A small image captioner, trained from scratch: decoder layers 8.
Rows from block 5 of the image encoder of a small image captioner, named by matrix and row number. Rows with one number belong to one channel. Each number is 128 + 32 x the weight over its row's rms, rounded and kept within 0 to 255. All counts start at 0. Numbers have three digits each. After the name is the row's rms in percent of the matrix's.
After each channel's rows are labels from the 100 images, of 14976, where the channel reaches its highest value: "patch colour" is the nearest of a few named colours to the mean colour under the peak. Only what is clearly more common there than usual is listed. The data: photos of plants and fungi (iNaturalist).
# p10: first pointwise conv (encoder.blocks.5.p1.0.weight, 160x160x1x1), inputs 0-159
# p20: second pointwise conv (encoder.blocks.5.p2.0.weight, 160x160x1x1, transposed), outputs 0-159

p10.123 103:180127178159121151131102177103149098145129145130130067082101123097151146095066173117066130116112210094135163147159150117183092117113132151157121155188148130110104164161000105122087145111103158124149087129166198185167151126114111135082096096145150132143149173148129167143107116091124130129137152107123137112163106086080064110110137140109132141196134123096125150134158097179125134123121086102102137161143090135096135129096099134128085142114185090120171139184164098137100064168060140
p20.123 104:110124142160179107108179165136151116088149156133158212130149169170069095111094050142140116135203150029196150102115116148103114103102149129159072157148154143144106097087120111127107156174189126185164106122113096100145134147153080171140124123129140145098116149120156100127110135136144094084148147117142163179202084148123120080094146094165208134107116103146135104100120165151097108144099144146118143159090144099119147128083160159150124114127136134200121123162140171053124133186131197
patch colour: brown

p10.100 100:154097099106183151108143099092116105118155091116165162141150150150150120098166178086107086067146170102099150165119129080161178146181104135135132077141137130080144173109129109109160115132121108069180184165114081133143149105059121180174119127133143146125130137097121116114156090123090142130138184162086114145148178154152144176074102086143118158146194092136178102135141121154150161143174093121192125108122151148104170070085075153181144128111116155130209127156211122092158081159104185
p20.100 107:151120128118131064083148137124142106101113156135145105156148141119081055150175057105070127160123079035171142116110166108149137145150173160119080138140140122127158124139102112135152170115155164182065125152173119117142101177123072136146122090141133173132118125139124128208147129149112084146108133178152175127070113102155103146147090089134118173073068049161176160085076107152128110111156161114116142106142099120143147148120150121117157145181119157185095136184097145121112207053135138
patch colour: pink

p10.146 088:131174137107124118192091140120094155115160155117108119108112122125151091130170173128173128120120125129070116089129091110101156110113108144085146133148054093145092092118117122130141067103087149151095234189148172125077161120140149135183117108120153198110190178168124140131131158081123152135087202095164194160136141103114132126074130144109162091111156107098138140099115126140146132123173139168094192100147141142126143144155129160168078214083179165118129219129137128150152170153154146
p20.146 093:100130134156114132166118157093086157120164118129134171145144186133154191157092145127147134116113148175123101142119129138127102123087199107158150097089175113135138131169092194130144165108106135081089141164132158118135096105108158098104125120123135114180137200133167195167153188099143136103074181106178155074084156100162133117134118173093143117141093106148171130128090168072179121188141137129153148164164152098121179224208153121167138138115166141080130155180104054085136105130121155
patch colour: pink

p10.59 101:161117106173177138107124085092164086072126105156145137145103126141160116117132164111102073129073136130084090114130091100090129148116128167115121140138069048146093138086133128104180145131167146101144160115097089122168196119122150117085102127183138086148106100115099149119121108134119121089109144150103143142147153113064133185107098121070148100134161127073161095084143125208194159109120119088133088052106078062083080163139064088160086127151098145150073142177091111110137125174120175
p20.59 087:144149161101106167094088164110142157150120086127089086104120048168113107098171085102038151111164187107175126098121106158187159080123115075129179137086105142140105115191110113106144112061103091124121168066108086129121085114155142143109102138135104116163130110140081147194152136167133073155119079181091099118104126168120087130177177154094114141116134120148153162141159110127082150072051115133122099165129120109176137153079149137101072100096145126140139105094116172140107068165127167
patch colour: pink; white

p10.47 163:122165142118151161110117114082085128152116112146125158086141082151108098095154106098186150118151134105097161152127102108099149113144127127111126252085104123116119084149255124148117129163101121170129230127107121127140206144134172134129104175069123126129139129157136112084127113116168118147111176103132100134127111181150213129099130126168132130088127104169122112109100129127128124094127104121134153104092151152074116201116169134110157149208137152144144080118079167141152151118162160
p20.47 161:134104120171170142193094139161130146145136156119163177126089162077159159151161162161160141096147127151111133166139061114007157219149132111098130113104167127123116127123159169098140088138143163105118111131084131174071150090126172228169075114132145098152131151169137090124101109156168147161159130068151113151116080119120145120137099169116164104149122174180113147122111130099134130119151126176148163139122154111148116202138121179096121140099156067083086179097092098114131156159089143
patch colour: pink

p10.77 086:139122122082129116093086141118122142089112130129155095159113159117123116098038052113114117152106182160058095119150067142215128155135127103159098103164126083092075096090126114154079133125146077178104138147228120105134115144120196149119117110192168170097087136106103108135112144148092137149108120162131140115150135104168141147144101159115124058097121149151172143206121102143127123115124186107182177112115119122106124181155108123108134120094188111117201094090123098094143100191102128
p20.77 091:076190131122119140128140144138054111152097111149143095173107099088091108106191088108103117139160141068145167136089122095179129119115169132094094142167117218122166116173089159163136090093126108131119128137195114122127132068142121090195157204152123085120146125156136085119151142103087108133179144150105090119119126128175133076171132123114129109091131112093167123139176139177151116080096113089081068187154136122127128131060190126126088112160123192168105131182124172106137118149129195
patch colour: pink; white

p10.78 089:104111133145075140082124099150111120137173130119166161174063080090122172159071162141079131157141098104149134091151124129105148167084078164102146109137135098128195097121113125109135115156114144177104204122099152116097082106149168171148177121128187131133147167121158198133121098170110111068157133107111105091152126082117110102174103160128130102159066166139132132120115140070161141049128178159092163127153118165136070164173180157148106169092158148146096107081197182108167168105152112
p20.78 083:158116172121149115066078132115108081133147148144153110134125110108118108194145076135177122178107095074096123108142128105146114094133124099121111140092056132093069108132068114141076089070090096133094152110123107107101126151116165135126160150088095163115111102123084064120101088100117149169065139161151053093148070136145120135113144130136153092088125145087095149142150103109153048093141099106125119191096124091139093113030167063180149113088131131159148099104116129125106053074144133
patch colour: pink

p10.130 118:138114121174162166121149109115106114142103116158141088158097084071086145129057114077154124144080156139115082186131077150086097102077111184133056193148128099169121121137132128101138118121154183116179207089142158069141098144112081102091144129145130176134137124130126112091149155120119133081124171096101141114157117149103212158109144128049074171089140130097144200162100113139166140120127088063089120135132091132149129149109148111150060106179125100129095119095116154114078133087119071
p20.130 119:146106161119102126124153100085067137124117168142143173179089107170157151203089117157114114095098198135069120096127179127051080060119084140096090137127136186157163145187133068150094125136158160144163135086126163171100122130171131127127119109092152158117106128169133125075113150117125122112090153073123070144091141179098147098139120197079130102110146174114080140126120167118128166133133119154123137169168118165147127155159108168126092106118092076057122124115090045120124131206107118
patch colour: pink

p10.125 110:109145142126134147119142128144101069098130114104152104109123190083085148133095128128053096110106118165142109146104119111140076047068169157103094097155140110150166164168034082113103137085119140074129043093123129127141062149119113126104166162140110157118092101161118140111150055124109138095110110096105164152127123080108108128084116107089120106137167164107131083092133070105116065125131103121083087138117062183115121120114096180137101132135166126096079111116112092109086035150081147
p20.125 097:135134144109139105115085166182110111156134173107129151136123162140129093090172156101123137161194176058137220083154131103137099101054153129151135185133188110126176133136092108084080129145120161151153158152187138162107095151117077145136111166126115167150089090157141083149095132124154089113171131186129135147147055157139064135078119101103152144104105098132087040188138130182152185117108162138176100140112099123158170146107165078128125135084108146114077152154135132152107126164084130
patch colour: brown

p10.44 086:184138081151102064146133127128112103120124103131178156153161138120125120107155108110084080197168150118105133103108107084042084183202129079088152119102107122146136076108098123112106163131111116065092146113157095157134130142101113118102147140131060141104127117202100131171152080137168109144111144193124092155150224126085154088119182137121111110155108149082158089062100138111117116093080149077103119095113179090139149137106071107134171156125117073184171111091114086128125133132120150
p20.44 091:128110101180185115104105127041101183165056160225148106120128099090095124092206115133111136165162129071135130160105110174156192153142106193093080133137123087142091105148180131139180188164150132054145137120123150125099162121120139123110136134172149091151126086139098129160182106120150151102134086140082112087089155169151155146187120105159112100147119177104180156114155126119151126126129083146111109187125126138147111146086070150119121110105127146110104120093158132081188120186131104
patch colour: pink

p10.11 112:094137146149097177158106141114110125143105140141103165098153070138120148147189130110140132119168129106130149117106110146091164139106112108125129178078115093099133143108219106120150121101151185164147137210119153096161162146116149091113138147097145126107160194122109105125136126116153206156097150165122081171133145181106162117167139110139067180138125112117166147073152158153154122115105064118156078133140142176172166137175074193110182146221099139182183102150150121121113109053172165
p20.11 120:138131141039092127043130127108111056106087133096049100161108067165127089076136061086099146153120055069127139140130144147166142068151129163140089155169126146131144190173136121178098165163139091149116126145172118079138138194106111089122142193111090157113114109098109126113140155086138094097132084152073129139173167110134111129121180144120088130129145113124129106157113106195121112138093119159118119104131114118115115122074158100106097128176089166171159073148124181144135118121182090
patch colour: pink

p10.0 145:139185143155124190111165124135110170120135139161131214120181154142118129133165122092177120142166147150115172151159139096125183079151134159117198172082120135133120107134202156140130127158098167118195158141102182117184142137110173121160104174137192095140151166141122122151149142162155167154114188173111121157133156114160220106089140132170125154137150151135125157117170149151155151136182137134175151144130156170076153192160141132094165170179074169119153100122171180177162127113139166
p20.0 124:134123115081113157126150119144167123140107152129083081184122096141077096068111100086119147139102105063133081097115185128146103013143133102118099141106086150086126167156103117167156184141124097140110172114143109108134093201127092073078151173121036183109102108078165123113109133113125110136159123122071089101135158114101152146162148110142108129117136128145124159151131131182106107050122103098160081141119106117127097081061197137131089134155082141152138090165107155114101180123180127
patch colour: pink

p10.119 108:123126120151115054081171043161091088134123125117090144152144089111084117111164138089151143140073123126071105130128141133128116136139100106130102138131075081130107102081181097092086120130108111125127208094139123191131182108094140128104134124137102140136128119066167145101162179147175094162110079174154144140117096180127165157115133118119057156111082093165120185084103055115193085160118142136081116084110112126129171102097152096167117179056116145160162154160105070100132153163152116
p20.119 132:147161147124173164161162140151102178160107186180172155162150166120087175185117124166192087098141161105153141107139177187092128072171155150136092130124143131144159159159085111138190205144155132113137129148102160120091129108112143131099111111097141109131153114148161178165134145111077173172167099099145185125136155123149137152163128201080190169119124161121118084152159178117157165135157158133133174177123220115192128152170142158140163132097100161097129134154102107135147105143193156
patch colour: pink

p10.37 109:128113151155136128131134130148120156108156137090103116127177128107067118136162111148164091132180087154118139183166125157150127079136099109130113147159145149130092124109255107127152135143105150154168196129145127055178176140129149119165162146109135094114134146142136124134147158134154132166063152065179125150137128136146178157142173139126093101144172130177090156098157076127159153138157059128085147099186103196168130121110157147136168171188086150199088069127155124125085169149148123
p20.37 110:148119115084124087165124135090101175114098160116162134102127163089162127140066171107153074111126173142039130099134118090106169085106123119140174148094094114155112112128144152153137131116100119075123105085117146142114129101120143090109161119135147096137104134130113154128144115110087161137149112095101102082081132136090112114134111255099182112155113109108105158162127144060085144141152123161126095197096125145131065193236089195160128126172118147051125144122111101147150138179161104
patch colour: pink

p10.131 112:177091133143091184167086160152140137134134115046128070141075115081165119142098160146070140081109188100134123116125172108149079091114116142160079093155133129157099094173098117097096143143113096126170107070158157106155068152092086124079108115149119120152094109114113150098118075148119173083125169102126136090117138104062092125075122097115170169106109146102110104120097128155070167119118136116073095138110073089128149091076097121161100080094154111065085118101167134159064089090076144
p20.131 088:126107138172158126133088158135125156159128132157144202164148087137040118125104106122102156116246072045129141107137125126133114115141136176130069147120141139086142116147145117045117168131133132135169125131123113139081110206138115146132136141121179168107149162141124130166123126139125081135148109102128082188125134143149153110131089141184137082096071105095161067152148147170176143120075125099106126135109116113180116145077150079124110132166137117150130104169170202094103082176194175
patch colour: brown

p10.136 098:096115131118125110069128104117105182113110148095134097084144096117082129136131150151093098165113168176135155090130128095143059123097123178124147091096145103156177148120022108111140122145088101114162032103124133096113088133153096164153158092129129113119059088205056183156118093116125150127167080086117143108142099130100061128171113134083151118182074119134152100166157065136072083144114136129079143137115082095099108137119150116104147146054097116093164128101114112092105151113100144
p20.136 082:119134108136207148137099066189131134146104186130144114137153113128112101073164106159101132095170157100178051139111111136098148151161155118142121202140106119133108209166181133080105137114127078179141130133174078159105091172166145136149094125060112091157127163129122099144114159119125146128085086123160127148183105175129113174095156119069168113103108117144122123180140182103114153143106121104184099100124152153104141137113132066094165159064082121149112176099138093112084052113139183
patch colour: brown

p10.90 094:157122153147135120105158113149128177095159107136171072098097099135090148117073077190134045105102112135192138092174093166138094137124077116128122087130134086130130055124171104135124141135124173140134180133143138115066078105104151156134136112117162138132068139065204152189125170149074115144117122169158148133162196173096150141163089183107156109076131127132147143157121096174141186091130187070093175098138154125118130136135137113113120146084069192131173110133111166103121108138150166
p20.90 103:102104075105151104151100109146100161135097191157101142091109143141139100125142112150104185156187124103133195172162112176208130163088170117138083110110180150093186125142080162066129100132132155156093059129119084123140141102177129078133140101087111064151127171160111068125117137137164116087123071165159109122104157077136109172118114145094160134106155155130146087143132093155138110082059149097102108137174138095201151086068149105170109114088153181137100087101097147163110115141143158
patch colour: pink

p10.30 094:152149093184117140088131146102101144134110091094150071155087169146163136106140138117116113141138159119157141101086104105171173163122128083090107108090069124181140120117079149098091149102101164099164133075196135176117040119104149078093108117214146075118130149102167128083074155136171145172119128135115097170135131074103092141149087088103125135161145134098155111185111133188118114122138147139169087152144125100188111057111031129127090136105127121119068108142181082137114096150120106
p20.30 100:109111145129109139103126174125086136167106090123142135076109094088113136112114158155151103037119111181082131161132084153146132130187112136091127173092080130107133152073136128153117112102147146124101070132116100161137126098160133139151107117105137069093133091157150064085115106139105158172098087124111172096120086177109070113165113136099147117107128206144154181125105107147133106181157156130174101102158172130103080126221069155109141116129113106050114107078148016132105120144166102
patch colour: pink

p10.143 087:145077128150132102142139122139165134124169103106127102179161148077181177161135116142065106124074183113142150151108163125125097162107140133094118132106111095119143151136037170082148153157089083130192155099158135176151183107137101122102063116182082167113145120166101166090101116122115109092092099186123140099110161112076173094162114164147154109105074125057119202070130083113086153144149206159130106168087129088132131092095079132136127116112116126139111124117159144109099179199129127
p20.143 085:105057114142139144171179096104080135155109127166194147146133135108146143091147132147170147092164076118102131189146077131133068102144128083149146086121208093141160113143130174159111166142167152143172108073114170104148185132115152137099154103129133126170144229082142151095091148147114092160110179142155133086159115211121141141162111174170128184132092104118081118070122113183114119153135124145109170135102167138146164134165124083182128157169115103120113104134094097185149111190152136
patch colour: pink; white

p10.110 095:081149128085130095128140093123097118142131153166085136080136154102146151083127104087083150183106144105131147087136106142134126187041078151116097133102064077067130045139189082140108108072130127111097168151071129147095155068084115137088140117115140112121117129198135089092104096124144141144107202134134095133163159160078125178114111119143122077172101153151124147083151118052137117137108119179097103154062075108134096101110074130125163183086122141170145146136145129104148128159086142
p20.110 104:108116178134141114121193123119143139169145161130109125150132069164064083082162099130107197188111098076160154085116167113118139131133123120110088114121146157152097128161105115118121188135144110130137152076189072095129164162129116150208150167129085176119166097116105081164110085096117097090101036164137165166113127090129125141142133078155149143185108149118064155112101115164059112053135134114084107119171103120099134095118147098155135113151103113216107075148097166119153144106141127
patch colour: pink

p10.145 084:091122134147114205141079196136168149078129169087155107098093193138163155174141114122117164150076104128128094162132105112165109112115110138121170120118128112097147140100122139118099120101109141068102157156166197159168091125117146108152124097132109099154119162130164152096065085145160137149166076131165126100119103106151110122140119150108095121118128082111111157168053034086078124127162099145090140091106065136149125168116074160084087133134104127096118119149064123014122105150083082
p20.145 077:086092158162146105120122100148113092107137106175209168168106150151120185140111091172154126134074221090112133109124182200121145176129127160136112094081166058117139122151158144062116096113185206102149128147136157186134115108129183114106165138148087201118127157128092089095155077137130141118152148117063128174139145187135127132157093153141147092098138118122154158128161178115110158152094130085138111147065151108103135106134119079085101101165135161110125115073156142140113121081170172
patch colour: brown

p10.43 085:116100187088146103124106190136120127142130133114170153142126103098104142149085123112098123152131121092123155122120157090119133166138067091130115148133096043147097127109160088162115118113143152116121231093120123155074139124128113136121124103077098137086175121114176142110164115079117082076105087113076116062142092099101175116147180101130102138150117132073119142103091164086143144165128067079163137145080190073159094134179223092128151144099167094144118192192112128092111137089118095
p20.43 108:102150125154156154035151121139189088096117126122098097144140070126034014097157071128097156131143110100148111138119140095164129121121097087146074168142130125186112072111121105139134079166110144187145166152157120099166098086144057121163121176140088112116174113131088093108123162093155130101118130116157081124145114112150153128120119052081127108160114132100118094152077154173102118110092130062126145069158083105133103085077160093126138159123159146166107078138111139090112133104108132
patch colour: pink

p10.115 096:156133119147124113114143152133156153129103145214090159121055110126143130104162117117066110125122108129182081131129168111156131213112086144190108125046095113109067173142183102128107130130098153086174178120145141156181139168112116158145120144165108098182194147170127178110102109158102164131175143190136152130114155126099098139130162166096142050166149136111139072160106149165129129114107178150150125169084064163065162090099140144096181139105160103112119131133126126095138074162093119
p20.115 093:132109124130174068156148136140154126142097159155117108162126130127093121095163082120084147157127053008140101125131144114146131088148108090142066109159124151135144137232107164106158119130154065133136113149169147091180125139186163078118100170128116180124174088129108131140136143158114103090139073168117122120118127137144129150166145126097107079127133131150194163069162156099097100111146058096094129095133083111161136161076140098157157109177145154181137104159191199104161150133124097
patch colour: pink

p10.3 094:171175136143097159109108111162186132120114082142148138132148131057197132122104133105123096139115193206142079139122109140113118203155125108126171160124100136123167117171065091187145096145132170171140042120152153181146104158144136099169117119141137109159128150125156121116168113178148135163109153187196072101163131167050156184153109140147091102153155111160138147131125129136153139154180113128149137160144091199064126126118092135164167127093131145131113136106140093156187130211125106
p20.3 100:185160128178152156116110165078085096127113102152103157106145128099152137107163112126120126117117063060096132132105198121105134144072103147189083086144154140147127110150160089042085124129123143130116160111108092092137080132143129086138079136138108190133084104166172130172149097161123179133144166150122105187109123185119133100101126074178119127119090150165098088158121148149103113114090125124100167111198125141099180173074146134082164145054099171135152143110165212117106142110182152
patch colour: brown

p10.112 086:135116105112157212122058137159138117112126164151126131110082122140076122136144156168163072142078149150102094073106137129152134149153041143130158151081104108133170094128140192112166110117095123122124165121132122096202083061101151082053186158150134120154135128138134124117124162151127119089144098177112141124096115113117158176119081142164164144137109075079167132042100109144097181098144185140180107107137109160058118125117111103154078158079163185158126143134191147133149115106102134
p20.112 102:168104182112105135109136151112157143104075131145120095149151102121061102130104083112090139148128048039147123096129105121104114077122123120144057153176120064132167125106142114109115178089132137100107156137158107112171117131070100095140116193202127134079133099119091142150131144071143130105122107128107082132097122121160139157131156096102125156169071133067146088096148113167099209070137134143099116134161135114125164153131172108162148155160071170174118096149090213162122167074173136
patch colour: white

p10.72 088:106146149150144090126199079117174144131120113149113044155164140124138122097120098138099001089179167126119123100150166122160137083149125154140180096147107086082094119166058061139110128111144131066114050106114110151095118150090131120112130090117119113127136150096161113156116121130138164130144109067100136106145185164084139112112152109089112100106128057118083083140116157120165122120134114066112075128143076067109188157114118141123111181082127091183104161091128102108164157115114118
p20.72 081:170157096138158142144149100074124149158118172067145093168126175105108091121100094152131120138146114098121168152154152164160144162113112139168114191141106093125187137148161143088098091130122140109183152104090083154136116191154091122104158168161111151149120127158218147139109085163106106108076091117119161169170153124132054111125081081087121110111112155084060106108094097095156162114109124089119124213131094164128071102139127130147121144146113139183195118166142173080100058067127147
patch colour: brown

p10.57 082:122136147172113146129169117093160108104132098117164121132134124170135150179188117125129133095131125213168124137086081088115096164131101125123145177179071110144115130101104158094171171125191097192118123132081133142054140099119117103108078122134121157122145165117139067091116139126107179138095188179147161067111117120099168137164123118136128090172104109118159150073085152106111076183169094140122096106206111072142176104133062141137135068161083114143099152054127168113120131073109153
p20.57 099:071219125075163175171127114111132182161133135158238120095107106127127126108142094172156101149104127135146153108186119152137124148175175150160158204125184112139131144177195160143099129099105135137123094167120138148089134126112117149163078121097137124108144103114138069154129147131095135109120145172187130155147148130115126167148152100075116152170056090070140135096132153095138128108119098152120100218188117069136092145072135138154182114141107137092118100130180151109087161154103160
patch colour: brown

p10.104 103:153146131115097084151139115099149127093112120099142122123142104066200082116092142089094142126097145105126098137102110065148077152160124084099109132130144141128134134080171079133116111116207105117081194070123152159133112110163124155064130081139054119156137121049111122072083081110131143071164153155092108085131158099109156134106097110121138066144116092116131141136057098099107144133160174110137106131108079057082044154076123129143073086130131153066143137074124119135127144127132088
p20.104 115:149142172174137162146190149130138179126106166128128131163134081143162120097161034105149134108089114070128103115117158133150151124165152108154131171158146171128161161158178197155133162096174198182141151183115179187098173138121114111171175153139151205114141109104158145199134116116126173162113113132165171127155169120136125136128151125139196130169114157109087134114155149135101182074155095158118152179153135158191081106138154121152141108107086116188157132132107114129164125184192139
patch colour: pink; white

p10.96 094:128096125150110163074216146135104104097128104146128083113145181129115144122081082131119130116116103152140142154187089142145086126124152148127112031146086126133092102138124064091153067121159117102077152139166137116069111120097170165123168128160124111122081106110113111054158097142169121066095079152146101053104130081175131192141081173143151078129108123082076112099134120165110135052110141102160135068137069105113148091122133103135121093123181123081123095149143118165095132175123147
p20.96 094:180110124159122126137130140116171114137123142115108097086121197130104072172183103097121195137163124051179096149099169156117083137105126107150068208141109118162118128191169174098097154158114145175155115152139117148125141129105128156133109143066110117109135101126173170130128129140141142150120162148195139175139114160137170138168078082073113129109144151161126100185152139145107118092165060148107123155162205161142159165130169065101105072147105173120170128115197201120110109097127112
patch colour: pink

p10.86 099:139140136125181081138118159121166128154162169137125093099148142140122128140113112107141079148116165152126139166105161080167109190105110186141185052142090066187133157068105129114100111092097108133174131096134138112139113142146132126107086132098094133146113130124150118182174127100125131124152156099153150186132170157150019132160107126021152157113098090125122109154132106073131119122159128138074182128081119126129144073176105157167152096132082039107091080094129160166081120087142148
p20.86 085:192077099095125157131121126113137168145101130161170073161141174092116157108098161159139170146103078146167090116161130188088073130187097168136141142104114106078166119098153134151077189151068111145146138134155086097156123101102156091160082106165148190163153140119182106209153091120100164162138138113166212117102126146114141127144101136114113093120145133150120129096074161121143061168149118153157203114042151110112156097154130157117145091083078154111168111168127133136156110084129132
patch colour: brown

p10.137 094:113116116190103169111094137125082120126143084121108095125115205111047138107138090078083173115142156163096107176118112102118111001107136158097056161136144151109096176148081131128129119161092124132098102085156162099147127114137127201143118110147134178066121097133167147125147124126134118130119141033165098126150117135161188165131128113140112129123128059109133150148076078096122163112089121109063147116106105146111116171080185118140151161112151146108130118150159052142075103137116139
p20.137 106:147117202114149093128150097094169125133119125155141129142136089094109061119191090083108172232184113050186173117161137122076159136152167140117091145127107162152146084136124136132112124185112111118151077104168068093144140164134063065142097124157101095108135130145103163149144105096089129139067117126096100111120092140138130117148178073096087105089074091106116137166162123121127143085142145079090133150133113147108112151077174089162158177180138120194130129143159150079135161137161144
patch colour: brown

p10.73 096:083187150196152139107168117176120173109088147112102136138166157135106193152139116124155067073170137140083170163078073120121122161130115170156144145114102126129106128151235159126152183167085159093121215161202175117109115146127141135203109150104126140131147192138156150160117130101145128164113146101140131184148188196152163150112130112133108123107166152151114122125152154179117132132110107123153124146107131158149148118121107087110186149139161171165147140123034166136170102112141129
p20.73 103:140112170143118116069162166148131147103113120088083110142183084115111066120086152126116121124156076096189097164078154079181116182087137129166137148144138106116172105155101117164177127109106129178139132191165048075144125117120079178164093163097103173081138087108127113121131157142144127111087132142164120115118114111123153112103141055123139102098075103100117133139140117171173127140125112059116142121117125113116129145000108107110165187084144143173089141178148171152142120141086135
patch colour: pink

p10.94 124:148132137139131153128220142143110125103197134156104205118155133139104121111165134098138149121168112155116166146116096146104165079126130161147091222115115172127171117127213123142150122128091132093074227151181156139160177132124116104141128165145169139135152162184142156148163123150152135114150153093146146169127145129175239147101162107178166160145136103187149142123122145149157133075132165118147166120135132165165148082139161140175139177166116167187153097145111165116147125137187127
p20.94 118:128164151104114137073184115139143109099087100079110071152176142112110149129153119141114124185122088106115171146153118128198135111185122133184074155100056131162115165118132086147138149175164105137109124080185096082150098098120084076091185212174069137124126093099148158108129109149121082129129175181119088141157135112175112127060107102087114096098103076116120118187116144152093122093165129153136097141133074108114077061064113076150157155108108144135138103152089130146158120096142133
patch colour: pink

p10.124 096:163216159168107139152124119123149108098146127157147136106090125107180128153162096125115076078165146135105132111131154106128194198124179127132108158096148129160133111144010151134143132190135122063095058086191140134115081126129142111110134088196076123162142175105164109145157163120186125163152111151155131169124144138101056132128116159087201126144144110134143139197136137137139152143112146144084130099109171083113137122138135121087106060093084128078108106090156110126137145105094180
p20.124 087:086134175129104127086128117132148108072099120153103145149145067104103110073112071099091155119191048062152124136121144124148107097148123106104121170221122205159142157144102206132124188125168138198119100128167125118121157132049131146139136156109143116137105128127134168145156115119099101133142116107130131174163120108177155099130105165119102158110111180148106144177130186177123128181136098171123075163116121150090080166140154136123167114125110160180116103128136218155153105123200158
patch colour: brown; black