A small image captioner, trained from scratch.
Model: 4.74M parameters, 48-pixel images, encoder arch shufflenet_v2, encoder activation relu, encoder depths [3, 3, 3], encoder widths [160, 320, 640], decoder activation swiglu.
Training: nadamw at rate 0.0012, 10600 steps, batches of 64.
Rows from block 6 of the image encoder, named by matrix and row number. Rows with one number belong to one channel. Each number is 128 + 32 x the weight over its row's rms, rounded and kept within 0 to 255. All counts start at 0. Numbers have three digits each. After the name is the row's rms in percent of the matrix's.
# p10: first pointwise conv (encoder.blocks.6.p1.0.weight, 320x320x1x1), inputs 270-299
# p20: second pointwise conv (encoder.blocks.6.p2.0.weight, 320x320x1x1, transposed), outputs 270-299
p10.119 091:119124133135129102128124077122226099191144170116134123134139129123143130145079136071151193
p20.119 091:172164124131171010101135112078111107149158124159188092131190111157180122175119169160109115
p10.120 101:102157139118129135128146090084255129125130160133136130121124139146108136139158118114092170
p20.120 110:103119102126157125161139161148137131152083110069072142144131123209100124154126124148126159
p10.121 102:108100101149119080165125120077125203136206148139179119085124060118121123132101119121111099
p20.121 098:122067156113181103137122139098188112135165106122102154090111110188188158118169179155106166
p10.122 103:121126067114119066114147152138124115113230096092110056074125135132141113099086147118153102
p20.122 091:215108094126171094074170176157138105118110138138114149103127114127092154141129147140085152
p10.123 101:125104144131112103140115133150072118169174149127144171197101160142118059110118122059082192
p20.123 090:091072112148146087140148114107131168167156136128144069115127156120147143117151151118128151
p10.124 106:160138132113154128134157126115122168151108144122065180142108106135151152184147093148136149
p20.124 110:152153140124184152147106135199076157084134100099185219149186106110126139122131125135100128
p10.125 109:120116151161147165164124117108255145121153136085100109239131206146090135142153116126105129
p20.125 101:133135134105124128115047162155145116072146161089119136151209173152057148119178132124135144
p10.126 089:153163087140114157124135158129164074102183090083174120181099027122097125147145149134118081
p20.126 085:152136141208175108151116119094142120104098165078132132105172207101127134105109133124077109
p10.127 087:152145134146148166119147136061185119164112160136182121167148196154033177154110132100129099
p20.127 102:096112065134131106137119119136122134171141118096147128161114145109139089141106103117096152
p10.128 100:113124140137091060123120138170215151161157108150162113118170108083117123088072088149115122
p20.128 102:127129113135143123099154171135152193113128105153165124098108109098114121124087165139122164
p10.129 104:149126112172136161138169111087207126130152148164155150181084183117134150192129082137144108
p20.129 127:132107160184222149179124151203143131104118074093136133152170132098093152146105132107107166
p10.130 085:159081096138123120086130140154173157083005133081157072092144089142108036099116092140060095
p20.130 084:142116119142179086140162129144135183088158095184124109095095126151166129124054110135122162
p10.131 088:127137133117125154100131147101236110110178095110157123164126093097147123129112111160087167
p20.131 105:054135139120154100131096113091119139143092127108076151109166128155126179162114100093122124
p10.132 086:148133135055127142100126105130249140154073129063125114188113143083139115125145130139093157
p20.132 086:121123150099103145168087143141193133157116161148143113109111132151121112201117109030136147
p10.133 104:214114083140087203124094141137255137168119100099142052122153145142170117157160120147173206
p20.133 093:111122143139150104094098065143140110165179097102153139143121075172176096168151159078146184
p10.134 095:138074094145210117104079122100206103109255172098152125112158116121062100132132123096113086
p20.134 119:140139164088149142106134119159105141140134103095138074128112113238083135158138112121104169
p10.135 083:130124131132140170133079067190136103119112114105111099169130132156051169101071086137133074
p20.135 086:107129116109096114118189131132122142056160172187160119159150168168146097088111106121152157
p10.136 080:128141129117103150151123102130181154118170117141156127167145079154131080144139045072118086
p20.136 087:167133165119134094145133168135096109145083122067177161147178155036078098152110131152095173
p10.137 090:170128148148081151137089147095230154189165139091137090190141055150070075115126093123060158
p20.137 092:162158138207187131126097143167147140122089166139154089155128130190127155142153144143166116
p10.138 111:130127121120152168134131145081253148150101161142126130180165161167160152198181114136084121
p20.138 123:101094156103131117106121148104120143159133144093136136156155177142100116151115124116173073
p10.139 110:165174172186078123136112091138243122136125145141083157255154090151149118151198133110103115
p20.139 119:146138122103147069082092125101079130138121109116138123104115085148112122088168137185130173
p10.140 092:148060128119124161087125121128212101178125094123184139124116097125115110161101149140160101
p20.140 090:082103163128114172082089133088099137146103135105107132194121134190152154085151069121152159
p10.141 096:116083105103162179141110129155229164094035139140128157165189122154149115184146111083178123
p20.141 096:129136157140121132125123118093134106134149159093106095151082096085218098117100116113072158
p10.142 091:124094079128143115104135099046146121089247114130114088153118108104155108137111124174178130
p20.142 095:170180162131181157153122158077081069162082150086157088118083141108115144091135136173129133
p10.143 090:130123145175140122163098178147175141162144153150125139184115162159124154159190129185140112
p20.143 105:176102137155167159124122132125091164138135181114152166202110111154141119115144107124184108
p10.144 139:090114096104098117155165123113105075099219086117122113040102093115078093074094151056093124
p20.144 116:178101134138148114119119121158113167128117146125106148071083130197106123169169138177098162
p10.145 101:183111111155167134130097089175247150102154137091137108203158130125138132172164081082146140
p20.145 113:129098082148162103130083105170126103133113125124123135163158154136143158137120113093165148
p10.146 090:187146131129149117124157075151255160144098138152114145162092191156133105145112027162158138
p20.146 090:138182120094118151169143146147145171128120195141079182141125138120077104064095093162148184
p10.147 094:086099135094078142110098098131198125163080103169075100154092152130105113121170154147090161
p20.147 084:099107154136109065217105141166086202142134126097142144122128143133120141118108147094079095
p10.148 094:105134134191084110106123138165126089089118171124095159179122090167159178203177161154161138
p20.148 110:156124140087124154107164143044144143082125122089087116141090126114073133120085121161126129
p10.149 077:111153118149160144125111130140171145131045154116107171121150101077131126165077156132116104
p20.149 085:094094136149105161121090122068170133128102119135105161118131184097041111099108113106143144
p10.150 087:144123115172107094093139139090093169194174142163109079176139133102135091101197095139132142
p20.150 090:136136088102172061114170192135142167147110148145082190095083143164147132177124200115116129
p10.151 146:059164074133100104116179122154087100135179155079141111036132119071118098092079175063183100
p20.151 124:182122106162145120102094158147062118096100133104090178117138123159154065153146104091116113
p10.152 128:110159158150118183178101116125222116124134138154083114195113088178150139165209151123168141
p20.152 116:118062122128132107171153130169091109157141169105155144166166137144149120159155151091114080
p10.153 090:162111129179132172150127157136193118164172167187143101191185146167135118126182095119158158
p20.153 093:147108120165118046051090124105125150147140180168120140107123155104119160087131172154135183
p10.154 162:140131168166143158136130119110134188135105115153103143187155119151170175197187162163146152
p20.154 155:143155137151097093090134092091139132105104067145080090062073099115127133091121113165145146
p10.155 116:112139151179105127116141155132255165157110201113101106193129146100172195203157095144134161
p20.155 131:132123097108161165123108143146119124117122149104170154116182110115094114087143137115151167
p10.156 116:143133142079076152108110128100242131151178131119083159176148065182113143155150161144089109
p20.156 125:103134198133148119159163139155140150167167136084166138156145105144147160174182176123122155